Rows from expert 2 of block 5, named by matrix and row number. Rows with one number belong to one neuron. Each number is 500 + 50 x the weight over the matrix's rms, rounded and kept within 0 to 999. All counts start at 0. Numbers have three digits each.
# up: expert up (model.blocks.5.mlp.up, 8x160x160), inputs 0-159
# down: expert down (model.blocks.5.mlp.down, 8x160x160, transposed), outputs 0-159
up.28:360434522558423460607476504482520480582484538531539484539420551481570566437549439482577479470462405467385502481505388419509647528515380434482501473444544533522513505611421490621454570505464531513547451604500526578443439512396547502492457493490465535554475492391485541546411439519487377491452475439567540498619461517358387570387492535528530577455474619554499529445386523421391434455632493400439503452403462537349492538587533506374472581623500502521493540608418498487480455523470483
up.29:520523539478485507596594524535467435570532584514381481401400452547541544581522507523499525459480499553509443502428610450501542541470535478510498558396442437516447521426495388483531468600492568414522485529403515447637496514456509424523535507563504533423508480492516511455456517377532441489559494445564573506515510396575473457471510549438432505533648613531439547596558413524526497510546425519513546566546651463449423516422477443615407507439455497559521576431491523580475500555529474
up.30:543432528641582559425458569548546530551489471475480564574494541534451578445471505570524562448505510502479518653536404596505631550465485508505422512468609442502558463511415574499537560323515529529534464476476477547396474423492472462470536585550483561527492586420519430570483540544520471440540674541523451510514592507589502488501575489449565516346424498540444560508570445476465511480551473524552553443524551455528468517519477377551600538484598497526660534449553511557515450454423390
up.31:507551534501443533507569458556528552510513503510415462548490509546415489490516506489532482419502418482450420536446531415444476510446546446406494547395442510466425527487486487520467549503452527428435444584453474463499532560485503418544507522559550501495497499448462535488461454403480436495585502499509588473532437477537444506425461420472478499497657549486456478553527490542520518457491444464500549578556589513421456535418537523520444461461472478554575610450512434532430472585547469
up.32:528401569489531529519519499462530394517533574394503571519393510551449484578436501589451470541396505448466440481522494498442568561502497420451478499461459401495506416489461547517528481515487526506504496539453486485420506503496545568481546547437457525518510505562453510496518469497528506402513513492411517546444493463517460441516489429436488519551505469586493434510476417443484484542515469550579559517411590489510439488495488538529423393601535539492482571540319453531546488522564453
up.33:485498566532459495618560511533470594492544545477469590462586466561526485475417550520522506487463519492441556541424443514510559514360520498576415513466514580546471413510454472604497501582471511529479527510469552563489617561444594462565464508532491494556402409483475498486485466554454490502593531480442429604577518413510528507489457431464530535474431541518495481505452472470431417486609512446520515535471531579417458451349547489352499550520544545516550549527477370529525432519596503
up.34:370469449655423485689478503447516459505478548551532479519401560464590537474514429546574460462496442501488505526496446412507661535489374476476514454503536485452543534603453522593432610450472566532549531619508507548474464528427466584508395623555418552571549539403553550511456427520442318463477451464561513517562472524401402517476523485516493621414438579429544568459391508456431420465574524379469444450462441514379441462561517494415487566621558566486455552651442516437464515462532443
up.35:524462495492562472517535531508499388463486471536481516524442551491555499503491464527469577492531562479467480440499571428459520495543516509472526511467436433542468510480502482450576445458512497422560560475457461460528466434459594537474483516474462441422569499520602538492413544536556441451576469440423475538438562509493494491456511565563482431418512553523431492463478511582538550512414447569478496421516559523487439525471445451545470506517454462592476455439461540499467478539485540
up.36:480556521470506518552581496468473441556558558525417544446460456518573639533488452518458647525502547504453409492404508534465470512566522496577469563364457440411509480547537458460474484503446558440561489512447511400536503378446512412557556497456481508502474477547496520492407441493574418508501527463518490576452532404599485456466563552455502547479594588492449559462536493500520395491513410498436577527513615455527453500453453464588428485469527453565555513419486528527483498554561531
up.37:525567546518448470568506544581545508491461522378426537431544421531524339548499535506512494516420479541458510520468410554492514475470424435491399540553540519485524446478385496533546536569504517576444586488517468560515549660537561498480456485467521436535488502513410555532590472538472475493535462528472490527543524513508537503434523531531445456553470462549500425570554470492393417467543495458553425546425530503448493484427533492441542563513550508476508510480446345478519514494567491
up.38:487503543536462492469482535573521516428502544444543480543521477524522488449588503528453530445524506463570480525512486473478522533534464495558520482509491526488446467545493479533447539542578500525506531379530516519566445568452495493464470477487474493470517471413514477472501507484485447556467505508573568513520488506496503504474521449478526537486509473509527494545480554519431522534581439470605452492479464457466495509493530502516473508562460481531515481501501513491496552579519512
up.39:389459521598438489703511536491509506580403527580520443546425569437532656428565440548523500518530472499504478472474488401502593557512423491445555526463518501467558523555448513572430561503417445522587501624522443520463501508363470571517364491558444481513541474450540543565519508574492328536435482441532532475591511604407380472403518452503565585430434605452506510456442486430438454407532438420427503468453444478431480436523518543371523569575515471470438526628481538507512428511510514
up.40:478416517500503563498448487490541553503554527379480584536502481522486524475514486502434449474509463561455507543485488444474544533486470444483470495467533481493537447561497549538531572492496625451575507513528521562517488540455523528524488661508483521505454544417464494499462479544527471424507493449530532541497508445510445459496496429446465546502547583604483513511480470498535584539535503546505555612415565466456464534466473492543473465576402544541584575498442387557511476497512468
up.41:479470489595507515476498509484481518564467457598539521554476514580563482450455549545557539453540432574450479545406390523467565507435484448547488599498518468518507516566459545595463546417496507538544406485527477472482507448470500526407475432545473571573465585459575386534496561561523454486489586567641467592512567520560494458464466538502539510449510502589496505536526571520501487482523537525545562438512516459526527519418490437541582553459556522507542476478467476483548416507554453
up.42:506521454517513514304497499512546499484527441453467548501557532516409529501520511554512526443579432429472479623532449469528549517529558511539440419457594483488569478433507623525521519427441488506561427496572456540462506487478466478494485545608393487495498644477535466534577455554436532428482560504533476531428522476655472462506475517479510490492459418527416501541543490490506489501511623521421557555581505439482483485500543437545541541494508547485502542454522511496507454456443538
up.43:479369487451510576392458442514501494471564520431501565535558579500368523473468504542556498424510425438526419573504448545429579469457500530499487465465525391485664487487574499561469550504412564468511379469514515562432470497481512470565474606538435528461440642378507527536464526505491471440467599442570553465492503496592423416501469568497428464412519506587434484595573450473510547458512469568532557552627496448560504492507481385573505497484455521461571564461512408509510477540456484
up.44:504538510510462466427567501506446557434500492557482458453547463534457482484561468588548512576551416497468495492451467558490451607512499519547551578471547464561426527536434513547397543506495509521443556478395513533642496516591469495568449439435458483530577556514453498392520524358507500512414483460465494561488562558443489492460527512486565499535507497388558588421498534497395465449500478428602487439557469520467509548543585504560392490532503475526470557509443536524423573494526501
up.45:378556536629447481529495464436558530498467470488519497480466539537578458481529469508584410492500537421401499503536431455458603559477395509491486471538605582517494501596444471583479594438483466564583445557531520525471494560402487583489458522517471548538537464348519523581518445470431447429516519412543532533669616546420481507448441435527525680478435555511442493481382479485434468479595571464418451464478425549352503460521523476404610509537528534435477563595471526499502417493490452
up.46:397414530589414499635469441447460483521452532483571557556452596466551548439552460565553501513485386462422477491504470406488593526555486461496472511406579550521521521572484529615509580503508540497569499590536513562522463501430431534505484541514476481493515486395491520502465440510497348488545464435551520502537442601426433540427525481505549545487475585521568519412439577493490413458553493442448445408379521508385434496518487595366507563604527488530502566642515538469441466507493432
up.47:495557514573406560569479568528484460520513564455509557497506467498474505524528540547508512502459450490479446541526552565480572588489455399596451525488512433509516463545494548564467509491485551538552513543551469482534449459467453521491496493522448573561541555500497526501460456508499439404498524521505464491498504475503455491509533488433503475504527475492427456523497445477482421429529508515489492482548496475485471486462512403557566449480516583513509549502520418528492488542540506
up.48:414391571470501521532415470559512568580533494409471549462441516530455495500525510519603438397498398405478426564480445473437481526475484454442574516546497441500552417527527557561511595546440547463462502564509428530489414540452520500569432600513447527533491569510448580500436392505480547459522487458467618511539455389519415466445381435497407523523579558619489415525491408426577508448543557484523564645568576474436469507510438477498459378588500575524538568498421401537550496484555525
up.49:540467526493430502542558490552537530508521547484515502440467485541558487503491559550450460477442479548493434510465455466458497512482451477468515519504541532486519455535539498557486582527517493529514521544498553504527511504493483454547481523487514559509517461502457499510467494540536425507491527466547494544519488460484471507471406391518483556533547527492486474521467446435469465462470513507555568545500457455470460478443463491550479450556472535630540561457466425573553458524569409
up.50:509514452497506483472537553518474554447480467544534474499490429471573507471515572514515498494502511567522560487485561538415423473505514526425526562475542530510429493561559468547358508546499514456542480424478694555566492501623471457597509461434494490506560477566517500428507535401582481481426568550606532549431461502520523518523479472476519525519551501449556639492525523562508466491478491481534548529511479503533515467446597568509443505573527469486466491523485507556497522559596480
up.51:605499584501493556476486517465459505462461450560468527463460523503471471518427557518510486506487471519454523552413491477567553493504508451494527524445500473493499529571488514512502533465544463426525503627481510480483532524471521454544520473431494476510444466482506494447489513492525477481533522520519491545529454453493460483491542542501524509504529489529487514524410503496477465522468448498490566452497538517516524518449580475495471388470525539504462454522431547499474515492427529
up.52:540518537451500502433480574489488506425485562549487438496572406479461476474652527528534482509467417564524467541518487531556473545481545513478485605527558482517423532648510477533422517427517521491419471533458615529630507544565524509616566448474532508539548515500404469458590503376499441511463497522501499542498585596488497511431547469468540563593576540475597575498378620480393466510531494423602459474592498535525532509467561483508466507509586417503455541512474552553438497545556458
up.53:493540512549448432474488629526519551410515457511538475488557394540432532364601494520538482489537488563530492460499533458480438508452509525529553572459529482568397471635523461553417460506450503507477562394402587484612550539561469456635531466390480512455607552517398513398516544333477441565392519445563456490493573564473545520444566505421665514559526439463470565508487565544445538481497466399533464495467487558553510539462628541551419482533517489560479471568493550570458586482554475
up.54:624540561406525535557582470558547457507503545479506483413506465485508508486450397520418512617397611540562510588567539483462555543515348492457521500510475474538415433504512505494483462538460646460457601504400565461440594448490525520433583492451491568436488379453515526501482435502594484436513537485543489604482539430567523485501573508511459473550560499531470425523529363553612424458574461533537572561444533411553489404516535407521581452472480538540541447479374518553535563551527521
up.55:485479536550482481625440475476444565465465509520512511539502461461556427451482478508486474495507429492490542533499459516517560471542350467519479560424587535484503549582459501608476505534487560486550487566497517575510531588398557496510433556530429430545435429401541483491471500534448458455596486443512489498585517515416454532515582510574531521456482616489557375490465517454420479485564531433487455513477534536318460397491502514390558535584540473508508543587455492551478555509512483
up.56:506522529530487440543558532602552393522584525543504526429445410523540567544499390563482613575475583570499527553442509474481451511584498431524467584425441456501412462473515423513469468591524605442479510529417449413514465466488496441490543473498512559455559505550508475506446476386607432490558461534507451547454505430582505483578562515489469483471561620559476508551493440490516479503502508530476542518525612479482435505508445451545511510503508468577571514451419474531494567525500527
up.57:592514414534484567505497486535501393537538482565440611514456470475497606479405539502468581542483543556399392448378517433532529503476529491516505554424431492444451532518508419442437487495501504473504521398544499436550439397428567499450515440446504498454569484562551469513524512526547512566513523433555433546395541419543416518455489493520497444409513566497461560462452520554593414490439496512450478519500573467514512549490532497548492516545507482527506493401476540526496435455576585
up.58:525560551515490441434495546470445560518487511484526511468573350489512499399551514516592447453442443516557505487468482523516422482395541515466560532452520476583388518661471472485427495434466500478407549500408621486541592475548509445576498460473563446564529419499513481517526501405542564549483549545495555472499523466478506532532540515460540587543482470454503546509505479490466405448580545444603530574533430580494543456408590548526491572551556516540488466538470505514501525509541457
up.59:500528451513456486429434499484565606493494502542538479523582429593579398411482493512470421423479428433580506476476447570485404504406545537419570528531528473504456531528524416525478584443520503468470466494459594567459596572565452443563510472508529489575550511408502535473532501389528496460363582480541469444508539477506489492433590522453525499523556427416493657521502489520469499517481515417557503576539402511490518503480614547594452513488524541502413540519555452533472532534501449
up.60:450497716506364485588533460569450522518528512572379600446580398512517431490503505503494491534486485526485620548483430464518556487434405497520412449524476603522445497546507495560464507570450530496477474526504595535458601575406571467531431495530542548585491410450537531524469447503505493490543559524506429552602531515485456626476517490509434566483491582604502428523494492463446396462601521416529502540468630532392512431424507524381585573485483568504610470481502382459550491563513432
up.61:418516617509413489561534524502453546495465579503454567443550474568597424482507541514503458517528458487488497490512436490502564472462507461547421519543529595547485452552511426544476496565454510517481514564527530524503508619506582456511357462534480509628489440454516465470520444559533530543563508514495502558574542354506516580438447491528442517532523502575461452517444528456455365488606498396497485592476560603481519459439532505368530531486504599447552495489508385447608542517510481
up.62:520465514518534434545555483544570447491489540485519541478461429519502550565525430619452497520380553545458464543454477509487534516543466483544444506457526524509422430528524506448466482505456576504557557490461507526534519450570526477476505508513494474500555461545504496517474426441534418417544542496475534527483516448578444499477462506440514567550562505514493499529475449472484469510545531505499505508474566512481431481457491511593494511466502525541500454438455484542471531540593523
up.63:504458542521532438541504543483473539507526450448521548481531475529473531443460497573486439420433490471447425518541512505545498482511477503506467472510600498592516446539426518562462522482535467485459491490427497435464442471539511499503550502498504461534537625440477536465502553494526505458517508497517504516612532517433526493479441563451546526498486477462510510513523494471539491419536538464465522486492508457494502453449557463510531462535561476549517518508521548521474561523493501
up.64:489422534558534498364539508499561538535509458537471558463573508540484594488496521569460526475518461477497432646542467549476602537503562530492457400448536405502506472564537593533478587447401519447484486490502527520421472491577518510430498459595463540606483581490511507583412506479567411420527618501579479499496533513594499435453495504390457511415444471560417485573553578486522461494496579541496531504567465535529545512422496391577493532421561539511592556453540473508525458588503463
up.65:491427552493445543393482487517493451505518496439496488473492561539399520519463495458529498453531330450476414552499449443486575554455539535472497526475570391510587549499608562554541536512411552411520480527479485525473540530462532454560518457569454529442491573439469548504436476474508477451514546468605630483562468542581399461522444547438466500415545528596499450574517418516506507458519517500544577564597483467436477549423465408481543512446496540502569596515561422544443483607507521
up.66:422531473634452494564420468535546510526519485563536492584511541504523557455515460473498516426510468534429475520569388440516649483618479459518445488473544538510560532532408606582429540505519495515601475550570525497442465467422466546498373577537434538562470552379594491545487479530565458455487566523528487599651529593501453536477490501526539516344451525475489484497389490423463447385540497450416477442417453479359445452533492472444546523541555483551534557563520539490471415469485450
up.67:412504521664504462635449488476529492531485588567564462549411596512535524436530442520548464456491348530422514512534425457490604522493413521554458462483553526494451496574459522581446515510490546494605477570511495516446483519404420523504420504539427482520555516431598504572453456555489327479402498396511449478622451541467346519440518452527500587422530608499522487459427510462435357524640480390429409446405511549394435435513505514352457576600548438509479538655509529450533446483595512
up.68:482452474509542561477429566542530478533512433434486555539526550592468542521478471503540489462497399446497456535511417510507469525501512549473541469470550424490579525419592512513577522525431505523508452407520471539463515463495479521497534567550489559476500517480447536626407517413497539403489550508540507488519520480568474493429452453416461480444483487505480517598535443508496471546515518539499583499600451411483431515519555493590510420488565526468554599476555430534457472500526522
up.69:476370538525493481609421411539476502520528572376422586539396561508493499597475583468509459452509410460481486532488450411463549435504443487427480433539521457466608516474564525519479577493485585438533389523525483534455517556371510563533484576508535497505495501419485559492459427504467546413491528454457589495509490420481405436420424462492446469566543536604443355580558447438542483596509495491491568684480596465491473457468462495436479436597425623499551604495382436501512517534532472
up.70:547472460464547533496548510480451457476513537567552467447496519473537575495487472540484640476506607562441462509467573428479504521452541545526573568432415523448406456504452464445498508489498500392519543498406523389533435533415576460480503456497486422455601494543547513409427544502679461511502469473453486516495614457504453489497517441491513471466548608469533515448492517558557547553490407502550463511484554574540502495417408496544515429510383467555459508428469491503558479522490548
down.28:471482495536507490586512380549437420562493431632469439436403498473480539555477459480634552548472397479448528512470438367497644497619512489388448496439496491499548552556509478461526552520404538563499443560502506442509457568440483467526491511432510483506301458530593589472574461586449503412464510415456519532452522427507559470598577546621496523445585618493570401386443525491551465540538441384513417452456455561418496554557407549446471557526605455517458563590487589379461481524519608
down.29:507498535453463515515568502587509386393612506565499518573419457577529535555439456446455575467518489493508461438416482467451367465472501524520637446397407497538531506467566601425513430475521465449483519426324446460556595442524538474402536436497525579370564526480534493463459547512536448425511438511540590556476446492426551596476446499475459453573517546543490489448511414527538535513508433509522564410444502398510445548481467510443443515331555591534518527399517473510472487662484527
down.30:617426450462524410461445517558489453571562393580509620432468492538509487399594384433537561581589537551492522506515488483543452442458470401643390492668572475485489476448486535514566433429540486475443507475483511459455382449477416497360617530465419521472502549529579491568462601566540413529453408554255539478550524547517470497505513477513414476528494519501430480529474417610602561443538528518514407376545531373539421459479553635521512496506400515519493423553545548521543435483448539
down.31:569540496534455517489449469507527442460569522570458511540498495569421524467465525442479571508455467499493542495450518451472476586383539548452517570573476496501524470505573580432532495498515550523490507471448466501515515513525529507508550444469493507478553516440501503536494559501496456458496455528432516481435582498497435484490497456538471515439572436523460482502555441624505498447534430513512499505523490517554494542440495459452433438473508570557459501455513453497440488565521445
down.32:573447499455500508375617531534559475551418556451485512469527449399407563542535497512534543491468515618500552522434497527459428628421473440536568515426503474440467438522548472461481440489459530503493530498423532423526446452512484479544426558443514528480460481522451536497446526486548485544533554583566564463453453508581528441480406480404487553487526466489523541539519451471541520520480477518549527575533549532497483522476508533515479510477493579491498578480444518510440502535473502
down.33:490563591524421531582504361496609537464471542471467425424441487522597508531458538531427451495510429478484502467489476457453530407497476489504444532517519490483495489495465460546429494501446484463407488545521387534437612582558521493543435545496531507522567498519470596496491436453495503503505433444536417594576489445526457506465526406526498525505549454516498525525426579549440451392539447527569536597516493426384472478453528474478481522508536498502507486533498424523599516558497533
down.34:591464507527539498516451417558366426531465469582530474401366586402472579481482380469561524475455361473550522477554535363521610468569477502466472466486504508537532586530512526463524471602455460564584464570555590505460457483498543475520520451433440493489404520478602603475512495603471500367600582426433499489442454413416574448598592550645503492408619591408593542391459549572516441460605442403463485457455509593427443476546357548459521580510587485468463528541521614473469476520513612
down.35:454555571457428534579545503548489486466524505493513395550396418563635501521552529495418452490556525478469427491399381542486453499529489408548509468526463454551493524522509533449488432509521482505589528467380557491595483512507543475444581474434486535486481359584493450533466638472535418508483446575589458593518484510479482516547552518487573487536501511625495540518432442420501507528484439473534542466435467458491448410446560548467485488404494459457488487470432517508600445602563506
down.36:479508455488520543509543518529545421446551516502546528486417464500576520579485503526425537543568490443476467511375375492534369525495494363562520420431426487620519510509468531407534449545571489462484524440441500476530572479473516462405551394477503514416518403543515440572473564493551432414494452464512531512494408527468504517564499448519460511539505523524466491353465437485559446571469423490492501393452515414519492497541463464515478481373528556552507529442394496537568520546569503
down.37:553551548537517473599496506460535532458451497554401483519462502508488496535535564562538499512509442501414477461469530535510604517564426446455483504482512420480490474543489487562514449514418410431549534502489512449474570493540582448577489522526453508548473539532475561522606450446464454524475458437594439562472477379519411498486551466533551465472525565508444512435404521492435535508580501468531516531547547550453458530461464517466523505489566473542506593504567463519532500553495459
down.38:467455485593577488559472508495408465499501524484526455499501533428442466481507499525513534517539522509529509514424510543453470495558535468491496538481431538500543497476552485493505474511478551570510508515537538520500442481510482447512501505523492516480426446484481555443550514488499539540477441520504447527497501492496419477520503492543519524479498487473533524468525509458541541481568453455491519500452497509493532441494476541534468541531570485530522509527491509481455477509508443
down.39:551496511481468455579539381542398485551501367607432433430428528465534525553398461484617503498467391520461525443475518373510635484533530523460371479431548453516516564572457462494483480605426554446558417506545526434528452536480448435526561492441516513469346492494555603428639453518483493422572445476495561524477498391506547458578526483617525465452605598431631488447416478501527403440622415491503450442435466589452440550522487567505423538487562514526537497572538598501453498475565517
down.40:506490476477489476484522539484503483491521529495542362540471552594498523473456526492524444395474497499504504446483485538482451541428499526498587494460514468503541532537563570433471482520485536511498495533477497461530491511473509479561499481492533460479531509497413497513525582501477513498491542514528544465520474520465482472515481484456464536541523453515558498582518497511474531598475498506533481501495513513453476494509536449498395417526559494492496528462550502455466445588491516
down.41:578430499540532541519448506581553457577505399510524595493505479553535512333505511528508615485567570520468473549530495526534495413487479429608445492608492453464439401476467425575585540509559466477432513463563477473444410452465556540397580527483495602594542507489583420547453481552537487454474466535397457439533450534597417458464453463515521500570511549526410450504474522650542499484446528564399488461544510479546480495490499608479487467529387547506533500464542519551520441460447415
down.42:599454506486507438528463492522491461509649466566441554519429479581432467443555480453559522504533539494517525476517495512456374469454531383543461499666596490499498475480561483498559530447554470446472529508478511449475451486531503553345534539417403562479510537443599560574516572505527518494491437575366563384494500524491480458444457503491415517588560481530365440598506361587509575405545580481601489375505547395564431544465567543489483423536357572430509446477519526532450523479423416
down.43:596474469458559457405430528510494495518630458557448531522438479581410503380557469457517549508567517477466566585439514432470388499372506461534529528607574508516455463446574538521623456475568543501464454393469428461509483529537575560384566438454381597445527581456578586538461534533535514419475469583396612410507511489547467486436429545406400493553558417560406449560548433621572540428523565506615476355636560474514452574379472596523435491534421604553539468508552473474475541530436428
down.44:479544624415537498531501497464466588487502463466476493492537399456510485586530501485488463500453454431459525541537521461471521554579521553400488568493605519431515529511492502528486690524460456465578510517558493504522432513542489499528507492520561510529391496408436566535526477511482643523454578536420568441525503427474536526528593546446379570456551546478499532608504480447498482548495540460508512484566414542521513449485361565498544511524519498489487357507499446477527497539569517
down.45:550583503509451480580476401563420524491448485658528488463528583461470530535542450460575525565505464495464470509564536406486590438547564520429414475515491551481548526428554480497532467546469559537516497526556558461463528523453508498559560545387512483490485462528594474458507433570417555405586531540393482502383504366536602463528584478490485558477520526559573455428477494520547417527575413466552466466526435546511422538581473615484533570523530487499465449585555549456569478538535614
down.46:595455566565423501587538410610436394571473424592496461464413507467463556493514484478482484527486444432470516455446502364476616519514551460456500471423529500487563588555517502404437528587422539485579450483540507435486446443421517499482554507449504461459399464448568542404546424530472527434525536411418530523391501495475544461611503538604487578390510608475530451420542519532496418433583435465474452479464530487474513516514419560476464537484593476477471512524573587443419532448507613
down.47:532470408504479526483538515511462482566459454511545465518549511449470530510479512508516510529466480491509452442496451469525485516593518484515489422495491458473521542574432515427497495405553482532457468425512461504494471504495490489440500505540478506520458499502488458553578529452454507506507459471562465477462529513497541499540473491488464514513480466491539460524506482460533484532490487485472498584531471529537514456527473488485397531487524501436529532432459525494464552433509505
down.48:527555513489449522412495486528524438379493503490455441572455526534385453479448559510458478467452484483528566577432592494438473582380556542524643523463470517455549547546668554492510454477550516434536517486449509532520532497588477552571469485509538444493534520482430506527502423398496498512508518527505609514454526503525516439518431479476419490492563417518557482542535400535471538501526476501569575565535521630475559546411397480524426456486524571565514504455579442458446483499528478
down.49:458417450534475506525476528481518468514455493463494477508551477477492508521556477462497507513481550506539514548526505436422527481520515548447536520486554533466476510529457558475555495533548500466536509527536471510504423458468455501489446480514488483503544517519499476520531509518469470499484476475470479456483537498468398483527495561539520469481512455440462446484463510527554498455531508517421452500488375518518521484464497470475484490524460518468520524551583447530485494440488455
down.50:461592561373515475552441502510476535479542496407463616560546425519445574514549470527471494509493482444479445511517523487518506545565470610520553557479565533466501563548529473532505609482525449524514575504566570571526555522562498483438538520438525497479456492446526443457463485470462596456521482503474534507556532459486476534428622511506323517531592423495442546585491404431393511553422551462529572532513525458522576484467427496546576444603379540470564439443468534455555509492530435
down.51:504468469540526536502507487504470537529492490463554521525496548454576568486518518587467448528501508522510464516507485538530527524528569480424460518554437543541489536509485521567489586463461496518525488522570448478483414409476556478605483554448491493501523455520513522462499461564558474463502553480519520452511538506517535461490501453458479531475450513480438503533515553474534519480517506516486433490472524575519498473511421512524521534553552552450538497469522501496483470522486502
down.52:407542580476523496543462460475436623516449512439500538560547405457450462547522559505512451482399473422492472561555434468522457553633520519450494590499582510454529469525501458480455695456473438498525473564521582540532474497566524473581489522498480423509433533368498536488534499478497591517499513492528562505535554458488438445474578508471414582493513517413533527678540473392387571482455613371636505528599462499533594466481357516524542498557425491397525391592538463468609499518535486
down.53:481604574355559546519473470507447566540480485431441451503543451502459448577542492501450481530412481480495441551519487507497540512641446528377521563511585550474525541547537540459502610489462467543508496552482561590599461472550484497549558499499474497507468489470497504457490459474499690519550533567527531489475535459467552534469582538529370512535562435428430568653485415474394508487471558446586565513529397495448555474445409538487592502583483491490484410546414557449570504501551475
down.54:512453496549494464545491574526484479546483493492589541446467517557564502460529390486478497447450579478576413478502497535477528467538547529489529341473508530551514510447491506439442435406479504578520516529543648505449601472442480513460458505540550486441600457528572446455498488538602499528528575534506508554464409533509507547497499492499522515516441571543590510572487496531475372587544490516500542521457439443464569446553576516406558598561515463461577513562451546616534436498498545
down.55:439539513581448492651505425545429438556470512527516464401427511489557512497496510520573530509465387519493510485494475413458564528516490467491506478532576553415487546491442450549536499533484487493493464492546473451492496469500504533551535503497559476515469520434588557492461448657432547438527538571434496554563437453471494414510595418517461502483437585516545523456473493516530525449556475501502434456426455463505518504486461495467533583588535555521534493577498452442575489502517579
down.56:502505543470478456526506514547572423468545530538507528419439434577575543620466463566463537499520543471431416542448475492478386521467417472525589432452404461612583594458474535449500480530535510542496550473445465479482601454516515487360553531523517513511528418582441468537456613476605491439557490546497518569516397552405527496496508497486513425509462495534538509470524507461570520521460377457553610485458573332508484513553498584528536524420509533506531500456501509510539483547482496
down.57:470546451441497498519542529486457435540518463574478447581366474603630545550485540507410536496594464537458485467422430502497426513520429353548537515506439494503567602476446584516521472501542448467575520487453553369501412486547514466357499445440456531444476455518546434541473561557499483481442428541495496519511479455476441515506510554563565498506454587490430538439358549480450530463443478535476507439417536521481558459537439528513530525393460502555495454503465462467574499545527455
down.58:460580536425495514548463538460470595488449462438456523556502430552488524487546570523527428447439457462469410507560482532532470498550394469494486545541598515438546513533503475525465552500479451512506520547609525537513450478525593483504569598467551418518466562497423505516496441486495585511466501523464558429564522532520511488446501499512406496540492422524468523635526470510403506493533533447607513554530473553478501531452382514492598518534498479435469355532444491543520497547553507
down.59:456543507376547469501477508516417558537409490461480464530462455489377497491532503517448495460454479531449445509494520491507512447558541510456461578576526514453480499525533462581504535517462445488436464525524599575601448489508513485502573504391536477544480587480578506560497515422514623514505531561480580477449500452539538486442517511479407505587522439557435616638550484565365550520455561511623491531535465534511535554445416551505550456522491518433493310517476481477578500496567507
down.60:404584569590416458636495439487491513415363527417471369475488498558508463512562589523524423455486457505491530494511459451449508497489544433401427570514543506442463572476506406605429560459467483503410451566559499594505614522518547484590409529575520371481544445484469586548479412452493499465499452507516518551567455486486470494362547415472535528481478491435571490489385438478442493411589520481551513588501524460398423472376648457399498536494594523510536437522543445480602461596452460
down.61:478577540487495548606508514506501450441388536479427485467446521513490445585459643532485409534490489494507493533477477485470561497513423477491490536498554429471476505488563433554481476573435457480531540560536439507524565547458535536612388524522519481519449479550480617513510411413439509481538464531507511590548486472549506503411521414544502491549524478512620485485444506518416479459543490499573487636558479433408432513424543495485460510521498423434505490520548453490558453524487506
down.62:400461493542465484531480581500542481499495497506535565502448531545491468570536486540467557521491493429508454473407449503503448566516487470557523404467436530554514559500491520425486450554536471521494474558518466469443555423460419502410520502474496510446539516491599499500459501470527437510555467530496456534505462511540515553536559540483534488516463520577477467456480478576499492537475478498487515516486541391569476464516537437460556498504462501419465505474485533530489472536506534
down.63:472495521431485475633472427492547532592515494475488466553450490534500585510542483485475544541496474487536533512560479482462483532532504468534465553542502519389543513504526522465521513523378526521496547547532419490410493518514537509477473564523420549560445445484495571480490539543499598489529516564488541535540528442524473465468570520492394460563525457491453461536504505460517458490448545507509518518506463512480531481473483500486507466512476556473500503539566551498561463525493525
down.64:599392456472560483456419533543443409493609404557514553523435492555498542367470557393499590606489558503454569472535468495524453511449506411544437527581513434499514535436509527516511470458576453500507482493521516520483510489522532516435637539415408570467495535509585548533522563549515452459461434618310608453512471556494500391478497494532441444560547442509510464560514411571501518419478516473560441371591541429555436491407521615521433443536413561509547503559505598525504484491501454
down.65:564471469467484493398422525529529445438540522560450492575431557597492516442480510438568558442499520502478510519450533449464416598403560452536537529617516472429556383468640576502536556446553504486438465434459447468491509461524505531445622429423502499521468572476533582549557453569553450421434446553402645406458494505576482397490430422463357440590566478524505496535529475607504562453463509586616459393565501530520474612399444554534469466511465576535523514484495531441499483528440502
down.66:613416470495551487540516482555427458569482446528488466440473479541477541513531374426575552553459377526519544454594493385535561460524484457487454483555563496517608532504488534484553535551544449587498522537493504505439462506462480473444625506496420511500382537467571574543628375612475545389562461530261532513506484482538545515502567517563449534479537567537486556480471466488497458459562482473607482434520475450549426510599453509533567498527470515474524522583520564452446552489431671
down.67:582511469561501545575520416580371469597499435626503503435409523448450500516498378464573537523518345457466562432480510381484605511527520484465433521393509487516493582501472462428496492530415542500576477531506502447459442499468499400512562471434453455526340449543515563394550492596526473427496562397412531537443437475473553464635501510632539534363554605491573441387409584506518489435610407471479444447474455508491431492521453593457483552513557502468474539541510570467471498504513603
down.68:557512471421487446462471479530563499457599458485490480524525458570444435412539538450464503536551477486388544468523505511503417462524453450517499515596523489500447439467561470493572481435606499459419475476497514498547530556517498501486651503380470522529459515496592508508486510486529503480509489568337607365509491513512547433409453484493377486614635437559406483521498429615454528441538514553528534391491541484538553511393468530509479471532409498497472394489491535432472529556437456
down.69:561534524483528524395440547483582502426519511427485528522526512558450418486466556479525460440481474538562550601471538536453428596352509597513600552456558491475523482499586434489508528555517497475480463508536562538510592498560566540567461563523569436433513469448490514508508391444510532438537506515468581496452515440485549538498424468389457644556584426552486551581522410571491557543556477599522589605542501549502516474420454546518462483559537572517552500412540419494474505498522522
down.70:376606511404441495561529504514473498526475505506446466551448310522564460616501548461458505485534439466459476419411460523539354483529413390611545465475381482596488605503435491422430431488527446458531582473465504483597524501532493438391556396351505450477520418588429465522423577413482492514488448506595449538505534608384493518510480519487572488500517492477536590439444459473469483570488500410550549425427482479513490509512457559480501577414501515509489397449385513508551545593578416